config.yaml
arch: "wide_resnet"
translate: 0.06
mixing: "mixup"
loss: "cross_entropy"
lr_schedule: "cosine"
Rows from block 6 of a small image classifier, named by matrix and row number. Rows with one number belong to one channel. Each number is 50 + 15 x the weight over its row's rms, rounded and kept within 0 to 99. All counts start at 0.
Before each channel's rows are labels from the 100 images, of 14976, where the channel reaches its highest value: "responds to" is what is common among them. Only what is clearly more common there than usual is listed. The data: photos of plants, animals and fungi (iNaturalist).
# convs0: first 3x3 conv, stride 2 (model.blocks.6.convs.0.weight, 384x192x3x3, each kernel summed), inputs 96-191
# convs1: second 3x3 conv (model.blocks.6.convs.1.weight, 384x384x3x3, transposed, each kernel summed), outputs 96-191

responds to: class Aves; order Charadriiformes
convs0.78:45 49 49 40 68 55 36 52 35 41 70 15 56 56 64 52 54 46 43 96 42 31 63 64 35 30 53 69 45 27 60 50 40 62 43 28 48 59 24 63 30 24 35 67 58 48 19 52 26 73 52 63 44 54 31 46 68 64 32 52 62 69 42 47 41 60 28 32 39 35 90 68 27 47 60 42 56 49 45 85 68 58 39 70 50 36 41 60 32 62 42 78 37 48 60 41
convs1.78:82 52 26 59 47 58 48 39 49 40 54 55 31 40 26 56 33 42 40 47 69 40 30 31 37 72 60 45 65 31 26 58 48 22 92 55 53 36 37 61 35 62 59 49 32 34 69 53 32 58 50 26 46 16 42 73 37 36 46 72 44 32 44 79 56 14 49 46 43 55 44 64 26 32 53 44 55 39 35 54 58 43 38 82 38 26 68 37 39 29 28 56 60 42 53 42

responds to: phylum Arthropoda; order Coleoptera; family: Coccinellidae
convs0.359:33 87 53 61 50 49 52 46 56 46 26 54 18 47 51 45 25 54 37 62 55 36 31 59 76 60 59 40 61 43 52 57 34 61 40 64 29 58 43 64 51 51 70 52 76 38 44 61 80 36 52 68 34 50 38 42 54 36 47 55 46 34 75 29 45 38 82 42 57 72 17 32 70 64 76 41 20 44 43 29 18 33 41 30 43 64 45 53 56 36 57 57 48 24 43 21
convs1.359:72 43 52 70 67 68 42 44 49 49 61 52 59 59 81 38 66 73 46 33 54 75 48 46 55 53 29 33 34 63 46 28 48 39 29 58 48 41 30 62 61 44 44 69 57 68 49 60 59 32 21 32 00 26 44 35 46 59 37 49 54 38 55 36 21 35 54 49 45 59 49 55 55 49 68 53 00 44 56 79 39 60 52 17 52 68 30 32 60 52 26 31 60 40 66 50

responds to: order Passeriformes
convs0.378:47 54 53 46 67 57 56 51 14 35 26 62 24 81 67 54 43 51 75 41 52 33 55 40 57 70 66 66 52 56 43 51 53 33 62 48 45 69 66 52 52 39 67 60 70 53 47 57 66 50 70 57 39 55 41 67 39 27 18 63 13 10 57 53 57 40 57 54 46 46 52 44 48 25 35 23 58 34 67 55 03 48 59 34 43 56 31 41 52 44 59 46 24 68 64 45
convs1.378:26 29 53 67 28 59 67 58 38 77 42 26 42 41 46 31 48 53 61 34 46 47 67 55 42 50 44 51 64 44 78 33 34 37 35 61 39 65 42 43 39 41 38 44 52 37 55 60 51 47 23 62 45 62 32 35 53 54 37 88 50 43 27 31 28 81 64 56 43 55 41 35 47 33 29 69 58 29 53 51 18 39 15 46 66 68 51 18 26 56 45 40 47 57 71 16

responds to: class Insecta; phylum Arthropoda; order Coleoptera
convs0.10:69 56 62 59 63 30 63 68 40 44 41 49 37 32 51 39 50 40 49 37 59 27 39 31 75 60 58 53 53 54 56 79 60 44 42 51 38 55 48 38 36 56 46 53 23 41 39 43 65 65 99 36 65 46 47 57 56 81 40 35 57 53 96 46 40 60 50 62 53 50 49 54 56 18 64 69 73 73 60 32 67 50 40 52 40 48 44 25 65 43 44 38 71 48 65 44
convs1.10:56 70 63 29 46 19 53 27 50 40 49 14 51 20 89 41 40 49 56 38 65 56 33 57 55 51 51 16 42 50 59 39 30 60 41 76 42 31 50 66 16 56 31 47 61 55 47 46 36 51 30 48 94 29 32 40 35 49 41 50 62 54 62 58 59 71 61 41 43 58 26 56 37 70 62 54 51 62 36 58 54 34 53 18 70 42 49 71 50 61 62 46 56 42 65 53

responds to: order Coleoptera
convs0.109:60 46 56 56 34 44 29 38 57 45 29 04 37 57 38 70 37 34 46 45 65 44 52 47 38 53 48 35 21 49 32 56 61 49 39 60 34 54 43 71 41 36 34 43 20 59 63 46 49 59 54 24 47 33 46 74 59 59 51 16 26 54 62 60 53 29 51 38 47 50 40 48 83 32 45 54 51 67 34 63 53 22 47 48 50 23 58 29 42 53 54 42 73 63 61 50
convs1.109:49 39 65 60 39 68 47 43 48 51 41 49 39 46 39 69 91 80 28 46 68 51 16 72 33 66 65 50 53 56 53 35 13 17 20 39 71 58 62 56 35 78 65 63 55 19 53 41 35 73 64 58 88 51 44 66 53 51 39 62 63 50 43 58 38 88 43 36 58 45 55 61 26 37 43 54 90 39 31 66 65 39 37 91 72 52 61 47 62 29 45 45 49 43 64 47

responds to: class: Aves; order Charadriiformes; family: Scolopacidae
convs0.88:32 55 39 48 25 73 56 47 44 37 56 29 73 32 42 40 80 80 44 52 37 44 49 46 31 40 43 48 62 42 53 69 55 45 58 50 35 55 48 48 64 69 67 28 73 73 68 30 20 42 38 23 41 57 38 70 40 40 51 29 38 70 56 52 38 34 45 48 84 59 93 43 82 57 37 38 22 58 59 49 30 72 21 50 74 65 35 44 33 43 59 47 49 33 28 59
convs1.88:91 59 39 43 42 08 48 48 63 31 44 41 48 40 71 41 93 34 36 49 31 39 27 43 36 31 43 27 45 30 42 45 51 71 46 27 35 46 43 47 66 67 46 34 48 71 51 32 43 71 66 51 44 29 37 42 66 66 48 53 47 47 56 54 29 46 33 45 68 36 39 65 28 42 67 50 62 45 27 44 36 49 29 55 72 29 25 51 23 58 52 49 40 26 45 50

responds to: class Insecta; order Lepidoptera
convs0.153:65 59 51 37 58 50 43 55 37 23 36 35 75 25 39 35 42 57 53 40 46 45 73 42 50 37 49 39 33 64 28 78 56 66 53 50 16 69 39 45 63 73 52 60 55 42 52 45 78 52 52 73 46 57 32 56 62 36 58 36 56 44 51 59 57 42 53 55 63 49 60 45 21 67 44 80 53 52 48 54 73 39 67 42 47 68 62 46 48 42 73 66 90 56 52 30
convs1.153:66 48 29 69 37 14 62 23 41 35 50 34 49 61 87 22 60 58 33 56 64 24 36 48 17 63 66 49 61 62 25 40 39 53 40 43 32 47 55 47 44 56 43 60 71 51 35 21 47 55 49 89 97 88 63 37 13 61 79 53 72 36 57 56 57 12 38 62 44 35 18 41 03 61 51 50 59 63 40 22 66 54 44 46 69 44 53 39 66 48 58 42 51 40 55 85

responds to: class Aves; order Passeriformes
convs0.293:39 50 46 43 35 41 27 62 46 54 53 48 43 61 52 64 49 50 63 55 27 61 43 67 69 44 80 50 55 49 59 58 61 53 55 30 34 53 55 43 34 49 55 51 40 73 61 78 43 22 83 63 51 40 65 27 57 36 52 60 44 49 48 48 42 52 80 51 40 49 51 42 26 59 57 14 43 64 50 76 72 45 45 18 41 40 19 42 52 67 45 37 87 33 49 40
convs1.293:70 36 47 66 82 39 38 15 44 53 51 67 62 49 66 47 53 62 53 41 55 53 76 41 39 43 50 42 39 51 16 48 42 42 48 26 40 43 53 65 51 55 40 39 65 29 50 73 36 45 24 54 40 61 42 17 57 50 42 99 51 54 70 43 59 31 55 30 69 49 61 49 46 27 55 52 64 26 50 54 48 66 66 46 42 60 19 41 74 43 58 37 60 61 42 48

responds to: order Lepidoptera
convs0.234:28 40 60 38 39 39 57 27 57 39 32 76 52 69 30 47 71 47 63 44 74 91 26 45 36 84 67 41 37 62 25 38 50 68 52 48 58 57 70 44 80 48 69 52 52 26 30 51 21 47 50 80 43 33 58 62 44 73 56 14 39 20 55 56 60 44 32 62 35 39 35 22 71 50 36 54 30 60 23 38 72 34 52 61 48 45 33 54 50 49 85 74 67 46 42 48
convs1.234:37 82 52 42 35 39 23 36 44 57 38 16 56 44 62 66 42 61 39 33 48 33 56 50 30 44 40 58 49 73 57 69 41 57 22 44 18 49 40 35 59 33 52 80 31 37 59 44 45 71 33 86 66 18 49 48 51 83 58 71 76 44 54 47 38 62 30 51 32 49 26 54 57 38 65 57 65 31 44 50 66 35 48 67 63 61 45 35 61 65 48 57 56 55 34 27

responds to: order Coleoptera; family: Coccinellidae
convs0.350:31 33 47 57 73 48 67 46 61 59 44 55 37 49 24 47 41 51 58 51 42 61 51 38 63 58 37 44 71 42 55 40 48 65 76 75 54 00 73 37 31 46 36 45 57 53 37 39 23 50 68 60 46 07 59 67 45 44 54 71 52 85 55 45 51 74 52 47 49 42 65 47 74 46 54 39 05 78 59 60 26 45 41 43 43 54 69 40 39 66 49 68 29 70 39 33
convs1.350:56 72 47 58 53 42 42 37 32 63 68 24 44 39 34 27 60 72 44 33 59 83 66 43 43 67 51 36 64 43 47 52 39 47 39 37 60 27 35 29 32 47 46 29 43 41 45 49 55 18 40 44 59 32 40 82 35 44 47 75 73 18 54 63 32 59 62 45 40 48 48 66 51 18 58 51 20 74 33 38 52 43 79 80 55 38 64 35 58 49 56 43 83 49 49 13

responds to: class Aves; order Charadriiformes
convs0.305:43 50 33 43 26 52 34 46 59 57 61 40 40 50 44 36 67 32 42 28 15 57 34 67 24 38 64 40 52 47 33 73 73 49 85 62 14 34 64 58 58 85 60 11 48 53 55 58 35 37 84 44 49 48 38 66 39 71 61 44 44 72 20 49 40 37 24 38 58 73 17 61 37 42 31 71 24 55 62 42 67 61 42 50 28 49 39 39 56 44 64 68 55 05 29 65
convs1.305:30 64 36 71 64 22 34 29 32 54 46 74 64 49 47 79 32 31 60 52 51 42 32 63 42 43 34 58 60 26 39 46 50 32 70 42 47 71 20 29 71 33 52 45 23 42 43 47 78 49 64 56 53 45 54 36 60 79 59 41 39 40 66 62 45 67 38 34 72 62 58 65 50 62 45 55 61 27 48 78 06 33 57 79 44 39 23 65 38 61 53 51 32 24 66 38

responds to: kingdom Plantae; phylum Tracheophyta; class Magnoliopsida
convs0.72:43 57 42 39 45 42 39 24 45 31 43 61 48 33 68 54 47 62 29 51 39 53 68 44 63 66 46 65 40 45 62 62 40 45 51 23 38 62 47 26 43 86 42 53 56 51 52 30 40 56 60 39 42 50 39 40 54 63 23 47 73 60 41 50 98 41 51 44 74 99 44 45 24 36 53 45 22 69 70 60 32 38 42 52 55 58 40 24 58 37 65 49 49 53 61 41
convs1.72:53 27 79 52 21 14 17 54 52 49 55 39 54 76 63 55 45 29 37 22 63 34 19 00 19 53 69 49 72 54 73 69 61 47 33 33 45 49 50 71 58 72 67 55 36 60 37 52 83 35 68 55 51 74 47 60 50 47 30 37 91 35 59 47 39 28 65 35 37 40 56 58 46 45 42 61 47 78 66 34 34 48 36 59 39 49 46 65 58 38 48 55 36 58 43 75

responds to: kingdom Plantae; phylum Tracheophyta; class Magnoliopsida
convs0.332:46 83 52 39 28 44 44 53 42 52 52 50 55 55 68 53 65 87 43 67 40 59 30 60 49 60 63 56 39 46 20 67 49 48 21 63 06 72 54 48 39 34 62 28 48 24 67 50 45 56 38 66 43 32 12 41 27 36 41 29 70 22 29 53 59 51 33 45 48 45 38 50 57 23 30 53 45 71 35 27 80 43 21 73 66 40 34 36 40 49 59 43 62 53 47 53
convs1.332:34 47 41 33 43 41 36 30 42 60 39 46 50 49 28 39 08 84 59 42 56 28 52 36 68 47 43 53 61 69 26 48 38 51 48 40 36 42 41 44 58 52 64 84 59 58 45 51 50 39 65 51 21 54 46 45 48 48 44 46 55 63 28 51 44 47 62 46 46 60 56 41 81 36 53 22 69 57 50 66 49 82 45 33 45 59 44 59 61 41 63 44 49 44 40 50

responds to: phylum Arthropoda; class Insecta; order Lepidoptera
convs0.290:53 31 49 68 61 56 44 29 49 41 18 76 37 68 47 31 46 76 60 63 46 31 41 55 85 25 22 53 66 40 10 62 71 47 48 48 18 51 16 16 53 54 52 34 31 52 35 35 54 65 33 39 52 28 37 65 55 45 31 47 40 54 71 56 54 40 42 46 54 53 53 32 50 42 24 42 49 57 47 63 53 63 40 56 54 47 21 27 55 77 55 39 55 34 40 79
convs1.290:48 54 43 56 43 59 53 60 47 64 59 61 56 71 31 67 53 64 59 46 48 65 62 58 28 45 47 34 69 52 36 74 52 48 54 52 32 30 51 24 07 56 57 32 71 53 43 42 59 41 38 60 36 62 33 43 65 45 46 47 60 31 64 54 67 33 31 60 51 34 36 54 65 62 45 39 73 56 33 59 54 47 50 44 73 47 56 54 65 35 22 69 59 38 63 44

responds to: order Coleoptera; family: Coccinellidae; text has "beetle"
convs0.189:46 46 69 54 37 38 37 67 34 26 14 41 58 74 29 71 35 44 55 41 60 45 37 22 53 34 34 32 67 43 44 54 40 62 64 72 49 52 31 72 63 36 30 48 76 56 56 28 46 61 42 54 60 31 28 50 44 44 46 53 46 51 46 25 58 74 32 13 52 39 38 85 26 38 26 51 66 66 51 28 45 45 35 71 52 70 88 50 82 44 57 18 39 49 19 43
convs1.189:71 53 56 46 54 69 37 24 48 41 56 38 49 46 22 61 64 47 08 62 32 64 54 47 37 61 49 45 64 35 31 47 59 55 51 55 36 46 51 55 30 67 61 51 56 39 38 46 30 33 64 53 41 49 40 45 64 36 59 57 43 52 42 47 34 42 26 46 45 65 56 52 47 36 51 77 43 40 40 70 47 51 31 53 48 55 64 37 68 31 57 44 74 50 23 44

responds to: class Insecta; order Lepidoptera
convs0.364:65 68 43 40 28 45 46 35 60 39 34 55 38 30 69 17 61 44 52 14 71 32 62 25 66 70 60 44 55 38 60 55 34 05 44 47 52 30 37 45 30 32 62 50 60 59 57 51 77 37 37 36 44 29 66 47 47 24 19 54 19 52 64 33 43 13 43 54 76 58 41 61 67 41 33 46 36 61 56 69 49 33 52 50 47 30 51 67 48 35 22 64 63 36 56 58
convs1.364:35 27 66 56 47 30 74 64 49 45 36 66 47 36 73 43 76 44 52 55 48 69 50 53 62 51 32 47 70 83 45 48 75 05 62 40 42 41 58 41 67 81 38 66 45 52 41 51 37 51 30 43 37 69 51 16 68 26 53 34 52 39 22 60 63 40 50 34 46 42 38 71 44 54 61 72 35 64 47 58 61 53 43 22 57 39 34 25 35 10 71 35 34 47 76 53

responds to: class: Aves; order Anseriformes; family: Anatidae
convs0.266:45 39 48 34 30 79 85 40 50 68 28 37 32 30 28 51 75 36 60 28 41 54 66 87 56 40 54 52 44 56 45 48 34 37 57 54 30 73 46 59 61 70 39 57 23 41 63 14 36 46 48 41 61 33 39 52 49 61 53 64 51 51 50 59 39 43 47 31 67 31 34 45 36 26 30 63 73 22 81 32 42 44 33 55 31 61 48 53 49 33 30 59 56 32 43 52
convs1.266:57 44 30 36 40 41 32 43 48 43 56 73 17 84 48 66 32 99 35 41 79 45 51 44 34 65 48 46 66 60 49 44 60 31 32 58 29 59 33 28 49 35 41 61 49 72 37 48 43 50 38 45 71 79 55 58 44 61 63 82 81 48 39 85 31 59 70 62 33 48 56 70 52 39 53 68 47 56 44 59 40 39 96 57 82 58 60 51 57 41 52 43 46 18 43 39

responds to: order Lepidoptera
convs0.122:42 41 68 55 45 62 58 59 46 39 55 70 60 56 39 67 67 45 24 62 60 41 53 51 44 52 29 44 38 19 28 56 46 86 42 42 45 42 62 30 51 59 55 48 68 52 65 26 43 29 26 52 64 61 26 62 53 60 40 47 49 43 43 41 55 67 37 85 44 63 52 48 47 74 30 54 51 63 29 62 59 20 37 71 54 35 74 53 48 69 46 59 60 64 37 37
convs1.122:39 54 62 62 62 42 39 55 35 73 54 29 31 43 55 46 19 50 54 49 46 67 43 39 52 46 54 33 38 51 37 56 52 79 47 32 43 46 35 36 24 40 54 62 67 42 43 32 56 44 41 44 84 51 65 41 54 69 67 60 51 43 38 23 40 28 43 27 53 37 32 56 38 27 47 30 27 38 56 27 44 71 50 46 53 66 54 35 29 25 49 53 52 65 29 41

responds to: phylum Arthropoda; class Insecta; order Lepidoptera
convs0.104:34 39 64 39 62 37 51 31 46 55 62 63 40 43 27 30 42 56 50 25 47 32 45 44 55 55 40 71 61 29 34 25 42 36 49 52 49 21 29 31 21 23 37 53 76 62 22 32 35 59 60 53 62 73 23 50 64 56 60 68 61 33 51 45 26 40 34 41 53 52 44 57 56 27 71 31 45 38 60 67 36 44 59 38 45 32 51 24 67 44 34 36 42 50 43 44
convs1.104:99 47 51 59 86 43 65 51 47 44 42 37 49 56 58 55 39 58 22 42 32 32 40 38 51 44 45 70 45 68 37 38 28 60 65 54 44 47 65 35 45 55 49 48 27 39 57 45 77 60 69 52 31 35 52 66 59 62 44 20 46 56 55 37 64 38 71 58 44 60 37 79 57 53 37 65 63 69 36 50 40 49 64 65 32 49 61 46 26 33 76 22 62 34 34 58

responds to: order Lepidoptera
convs0.133:62 35 75 51 35 36 39 54 76 48 39 71 38 65 43 70 10 76 66 65 26 56 43 39 50 38 60 56 35 50 30 66 54 45 54 32 48 45 56 47 52 18 49 37 60 61 60 24 43 57 50 34 59 25 53 72 64 77 37 52 44 63 46 44 89 42 70 76 35 42 70 49 53 41 44 29 79 19 37 89 39 49 36 64 59 51 71 38 63 36 33 46 27 68 50 54
convs1.133:52 51 20 82 46 89 36 51 33 44 44 53 41 47 08 46 49 55 37 41 58 86 64 35 32 69 52 47 66 34 50 40 82 56 39 85 37 38 81 52 40 68 32 56 78 46 45 78 44 44 47 63 61 57 45 26 37 25 22 59 58 51 39 60 46 15 62 78 50 57 66 54 62 41 50 41 33 64 41 27 68 39 52 38 61 57 53 35 39 43 49 59 52 60 38 50

responds to: phylum Arthropoda; class Insecta; order Lepidoptera
convs0.287:50 48 66 34 32 35 67 44 66 65 42 73 66 48 85 53 51 39 52 48 40 55 38 60 34 45 33 55 50 63 47 76 55 32 56 33 53 36 45 40 24 48 61 37 48 71 24 22 15 43 53 35 52 60 34 63 36 45 62 50 82 69 31 52 20 58 43 54 56 50 27 37 43 28 54 29 18 65 43 47 53 48 29 41 61 35 37 46 54 40 34 60 48 26 40 46
convs1.287:56 45 38 46 50 43 71 44 32 53 69 54 47 35 37 59 14 30 41 34 46 33 57 39 73 29 66 72 78 67 66 56 24 61 70 58 28 72 73 52 54 38 58 44 46 37 61 44 62 58 47 50 55 74 52 52 47 65 55 56 39 51 53 44 68 00 55 52 48 59 54 25 53 56 66 71 54 39 43 64 54 28 22 57 52 40 43 52 29 59 43 16 40 46 56 42

responds to: order Lepidoptera
convs0.135:34 10 55 59 56 46 45 38 51 54 31 62 37 78 56 23 30 35 64 35 55 59 32 91 62 59 61 52 20 78 37 41 48 62 61 69 47 21 54 25 49 32 27 20 67 32 65 49 33 41 47 75 52 55 58 52 55 66 62 29 36 55 46 30 72 41 46 67 48 78 41 29 45 66 40 57 53 40 49 30 43 23 43 71 48 69 64 48 36 50 53 42 50 46 80 69
convs1.135:59 60 50 41 66 69 29 40 50 50 73 77 45 50 66 51 05 73 29 52 45 40 50 56 36 72 50 17 59 47 58 29 58 48 48 59 69 47 80 45 45 43 28 34 68 48 49 21 38 48 39 43 59 57 26 62 61 54 21 34 44 65 53 68 39 00 64 42 42 39 33 26 39 42 46 30 41 53 70 23 42 34 41 62 38 49 37 55 84 52 54 57 49 63 30 57

responds to: class Aves; order Passeriformes
convs0.302:41 39 83 55 54 40 36 36 59 22 38 55 61 28 22 48 52 35 57 65 55 53 53 59 53 55 58 46 53 59 58 47 42 67 43 76 24 23 50 58 39 36 49 57 77 25 39 35 54 74 67 38 44 50 60 37 48 60 39 40 57 58 65 53 39 55 65 42 58 72 39 87 61 70 83 39 49 39 32 49 57 54 41 68 41 53 64 46 52 36 39 49 41 50 78 61
convs1.302:84 64 32 49 65 54 56 72 34 58 28 34 61 52 36 39 34 73 50 41 51 59 46 46 47 74 29 32 43 17 41 36 49 65 27 45 61 56 41 37 44 56 44 45 38 45 36 43 37 48 30 53 47 28 39 65 39 42 42 46 30 32 66 66 35 59 50 27 39 22 66 53 38 42 55 62 43 56 50 44 46 53 58 70 15 56 45 43 32 35 50 42 51 44 26 31

responds to: class Aves; order Passeriformes
convs0.24:46 45 38 34 52 58 39 43 56 36 74 48 51 64 52 48 64 62 49 68 65 51 27 70 58 62 41 50 43 32 34 41 67 33 54 56 37 54 63 23 37 41 61 46 48 45 75 51 74 64 53 33 41 47 66 50 69 21 37 29 66 25 31 29 26 34 61 23 84 48 82 62 42 61 31 42 50 30 24 62 26 32 44 40 42 67 52 66 54 24 42 56 35 56 54 41
convs1.24:28 32 54 17 42 45 39 57 66 40 61 36 58 51 49 38 84 48 57 57 56 35 43 34 38 57 37 46 42 42 62 00 52 44 56 51 43 50 48 48 37 58 45 46 52 64 45 48 25 34 78 55 36 51 51 61 67 46 64 23 26 78 36 48 48 91 64 29 78 21 55 59 27 51 58 59 64 31 32 45 72 54 32 44 73 27 41 48 35 59 55 51 73 45 27 65

responds to: phylum Arthropoda; class Insecta; order Lepidoptera
convs0.171:40 75 39 67 56 50 23 52 50 46 52 21 43 41 52 34 62 45 52 29 37 05 55 54 69 52 17 46 55 50 74 23 31 48 38 20 46 46 24 73 62 58 32 52 70 56 47 36 25 28 46 62 57 26 33 32 53 55 74 56 25 61 19 69 42 48 76 54 52 22 50 57 22 33 45 54 61 34 59 41 42 21 38 31 25 49 59 74 53 67 59 81 35 56 66 61
convs1.171:41 43 37 46 25 38 48 41 43 46 76 58 46 69 27 46 88 50 22 20 67 66 64 59 57 63 47 39 87 52 47 19 28 37 35 48 33 34 41 41 57 43 47 48 44 52 63 60 50 33 37 62 59 46 67 74 41 68 42 44 51 37 62 66 24 40 95 32 62 20 45 47 28 56 46 57 47 38 53 66 54 41 57 56 67 76 60 50 58 36 74 35 52 14 47 36

responds to: order Passeriformes
convs0.224:41 34 23 60 75 28 61 46 44 39 41 80 41 71 41 43 51 48 45 52 43 29 57 45 71 41 39 79 67 51 64 11 79 57 70 46 59 28 38 56 46 46 43 60 48 53 67 87 46 48 62 15 54 77 38 53 51 51 61 65 60 67 47 34 63 46 48 78 48 38 43 42 41 51 49 22 87 47 54 54 27 49 37 50 36 75 55 55 62 45 53 44 65 38 55 41
convs1.224:51 55 57 48 67 40 39 39 45 51 46 51 40 35 45 66 77 37 38 25 34 36 63 40 43 39 76 55 51 47 12 63 48 44 52 50 62 57 76 26 21 49 46 33 34 31 21 24 62 75 64 56 75 46 38 32 34 32 74 41 54 57 48 47 50 56 54 53 42 34 40 50 41 64 72 56 26 39 36 38 28 58 57 57 43 49 60 43 27 62 33 31 58 56 51 53

responds to: phylum Arthropoda; class Insecta; order Diptera
convs0.152:66 31 71 54 65 54 50 51 33 44 50 60 46 56 51 28 71 64 23 25 50 63 26 79 68 67 33 75 67 56 48 42 45 34 54 28 58 50 47 50 48 57 73 51 64 59 79 26 50 48 46 48 32 50 27 61 99 54 50 27 61 35 64 40 55 41 53 46 66 53 33 45 34 36 52 65 69 40 53 43 37 45 57 50 32 61 54 64 68 44 44 61 27 67 23 51
convs1.152:50 52 40 97 15 69 40 64 58 50 71 59 63 53 31 47 40 36 68 21 50 52 50 73 44 47 38 37 64 74 25 36 52 48 38 40 40 32 66 44 46 44 48 64 61 56 32 62 60 57 51 46 45 43 60 50 45 49 47 47 57 52 55 46 24 28 36 40 65 56 36 81 55 57 43 53 47 30 39 57 40 65 79 23 30 46 50 26 49 41 27 41 85 58 53 76

responds to: order Coleoptera; text has "beetle"; family: Coccinellidae
convs0.333:55 41 65 48 51 67 37 21 54 77 82 46 38 52 56 45 63 47 24 73 57 61 52 35 65 61 51 83 54 70 54 23 67 61 47 77 44 61 67 84 53 39 47 57 39 37 63 40 73 27 42 70 41 63 73 66 69 27 62 62 54 35 99 40 82 30 45 65 42 57 36 59 47 53 22 59 45 36 59 44 38 37 43 66 47 53 63 33 65 37 55 47 52 36 55 39
convs1.333:59 47 62 53 54 49 63 47 72 39 68 62 29 04 38 45 66 76 29 27 55 47 74 55 32 39 67 61 52 72 33 39 45 40 52 46 34 38 34 43 64 57 67 70 44 18 57 63 67 48 35 36 35 39 32 38 67 56 70 65 65 75 43 41 21 46 55 56 68 54 29 31 29 53 58 33 41 27 60 18 45 67 45 57 48 63 43 55 84 49 26 42 40 54 39 29

responds to: class Insecta; order Odonata
convs0.312:61 38 62 61 35 38 56 45 50 43 48 46 68 46 48 51 52 65 35 38 63 67 62 72 29 52 38 42 54 15 71 55 48 75 70 25 40 82 57 60 64 61 39 65 49 50 72 37 43 40 41 57 39 45 27 33 40 36 57 53 58 18 51 43 58 62 56 61 47 67 64 61 62 41 45 24 43 47 56 41 43 51 41 37 50 31 34 41 53 81 61 54 72 53 62 50
convs1.312:54 56 50 55 48 37 67 56 39 43 31 46 51 70 92 47 85 47 43 54 41 45 37 44 51 45 38 43 54 50 43 48 44 39 44 60 50 61 57 55 58 43 48 64 60 66 61 61 32 60 33 32 66 49 61 64 41 39 63 40 78 47 51 22 54 43 54 75 71 33 64 34 47 54 50 32 38 59 13 51 55 61 52 50 42 55 60 49 66 73 30 48 32 58 36 18

responds to: class Insecta; order Lepidoptera
convs0.62:46 49 42 54 86 40 53 40 60 80 41 55 37 41 53 44 87 60 68 38 35 42 61 48 65 49 59 23 51 32 35 38 43 40 42 46 43 57 42 70 66 35 59 49 70 66 53 35 27 55 61 55 32 48 18 63 51 72 36 43 41 62 45 48 37 53 49 52 64 63 42 51 24 46 49 56 73 52 41 31 52 61 50 66 50 49 63 58 41 60 40 64 43 22 46 33
convs1.62:63 79 37 47 21 35 54 75 33 58 59 48 25 63 28 47 53 65 50 44 74 60 63 43 69 52 43 35 38 61 33 40 49 73 76 45 50 24 45 61 54 78 58 36 45 56 45 36 59 40 56 66 44 40 51 36 20 45 70 50 38 36 34 54 47 50 35 63 71 27 39 54 47 36 42 55 63 59 45 55 46 45 43 06 77 66 62 66 50 32 56 39 35 42 24 67

responds to: order Coleoptera
convs0.318:31 40 45 63 35 28 34 53 22 53 46 65 50 59 27 69 48 73 31 51 66 55 46 69 64 31 36 42 58 55 36 78 53 57 52 65 49 58 62 19 63 48 26 37 40 39 60 45 39 52 34 42 36 34 29 44 35 35 65 53 65 51 59 55 52 26 74 18 29 59 30 42 76 53 47 74 81 73 76 53 71 54 60 57 43 55 58 50 35 44 58 35 38 55 35 64
convs1.318:37 51 48 66 75 93 63 38 54 54 53 48 65 41 28 62 30 56 53 26 38 50 71 49 21 50 58 38 49 47 59 40 40 74 35 24 39 65 32 40 43 61 52 65 43 56 63 32 53 21 66 71 87 50 27 56 36 55 67 71 60 36 72 56 36 42 48 43 48 61 53 28 53 25 40 35 57 80 52 62 51 44 55 21 41 75 44 58 32 47 65 52 57 54 38 51

responds to: class Insecta; phylum Arthropoda; order Lepidoptera
convs0.348:54 73 32 44 89 32 67 62 54 61 49 48 52 55 41 47 65 60 51 52 53 44 53 52 34 55 56 52 50 79 47 45 52 49 41 73 39 38 26 64 75 52 62 21 46 51 53 26 64 35 58 36 41 66 68 61 48 58 37 39 41 78 30 37 53 64 51 49 59 49 48 65 64 47 44 57 47 45 45 61 56 61 42 29 76 59 32 54 37 64 56 22 54 62 48 70
convs1.348:36 57 32 46 66 34 59 41 47 65 66 33 58 31 75 44 88 63 41 38 27 22 33 53 30 34 43 34 58 69 27 40 49 47 53 25 60 27 34 53 63 54 39 56 38 19 38 82 34 63 48 43 48 66 64 43 57 08 44 51 52 37 37 64 48 70 39 56 64 57 68 52 42 75 40 63 52 21 73 78 50 36 42 36 18 74 45 30 39 43 57 52 62 48 98 61

responds to: kingdom Plantae; phylum Tracheophyta; class Magnoliopsida
convs0.51:57 41 38 48 50 56 62 37 44 24 51 61 70 45 40 51 47 22 63 50 33 47 40 29 66 65 61 44 48 33 67 54 83 48 41 58 26 54 42 57 41 51 48 28 59 19 68 23 33 38 85 61 40 67 15 40 48 33 64 44 67 47 27 53 26 48 37 39 60 55 45 43 69 29 54 32 61 35 73 34 25 33 86 42 61 42 58 39 81 51 34 50 48 65 24 64
convs1.51:69 46 62 66 31 51 56 45 70 64 46 68 75 41 42 59 63 70 76 55 41 28 56 47 69 55 34 37 49 39 60 61 56 26 34 47 59 69 74 59 47 43 59 64 50 40 62 46 48 06 51 33 26 46 44 39 46 59 57 45 68 76 50 46 39 51 50 60 51 62 47 90 75 22 49 38 44 52 61 38 53 44 50 40 49 53 48 67 38 44 57 55 58 80 75 30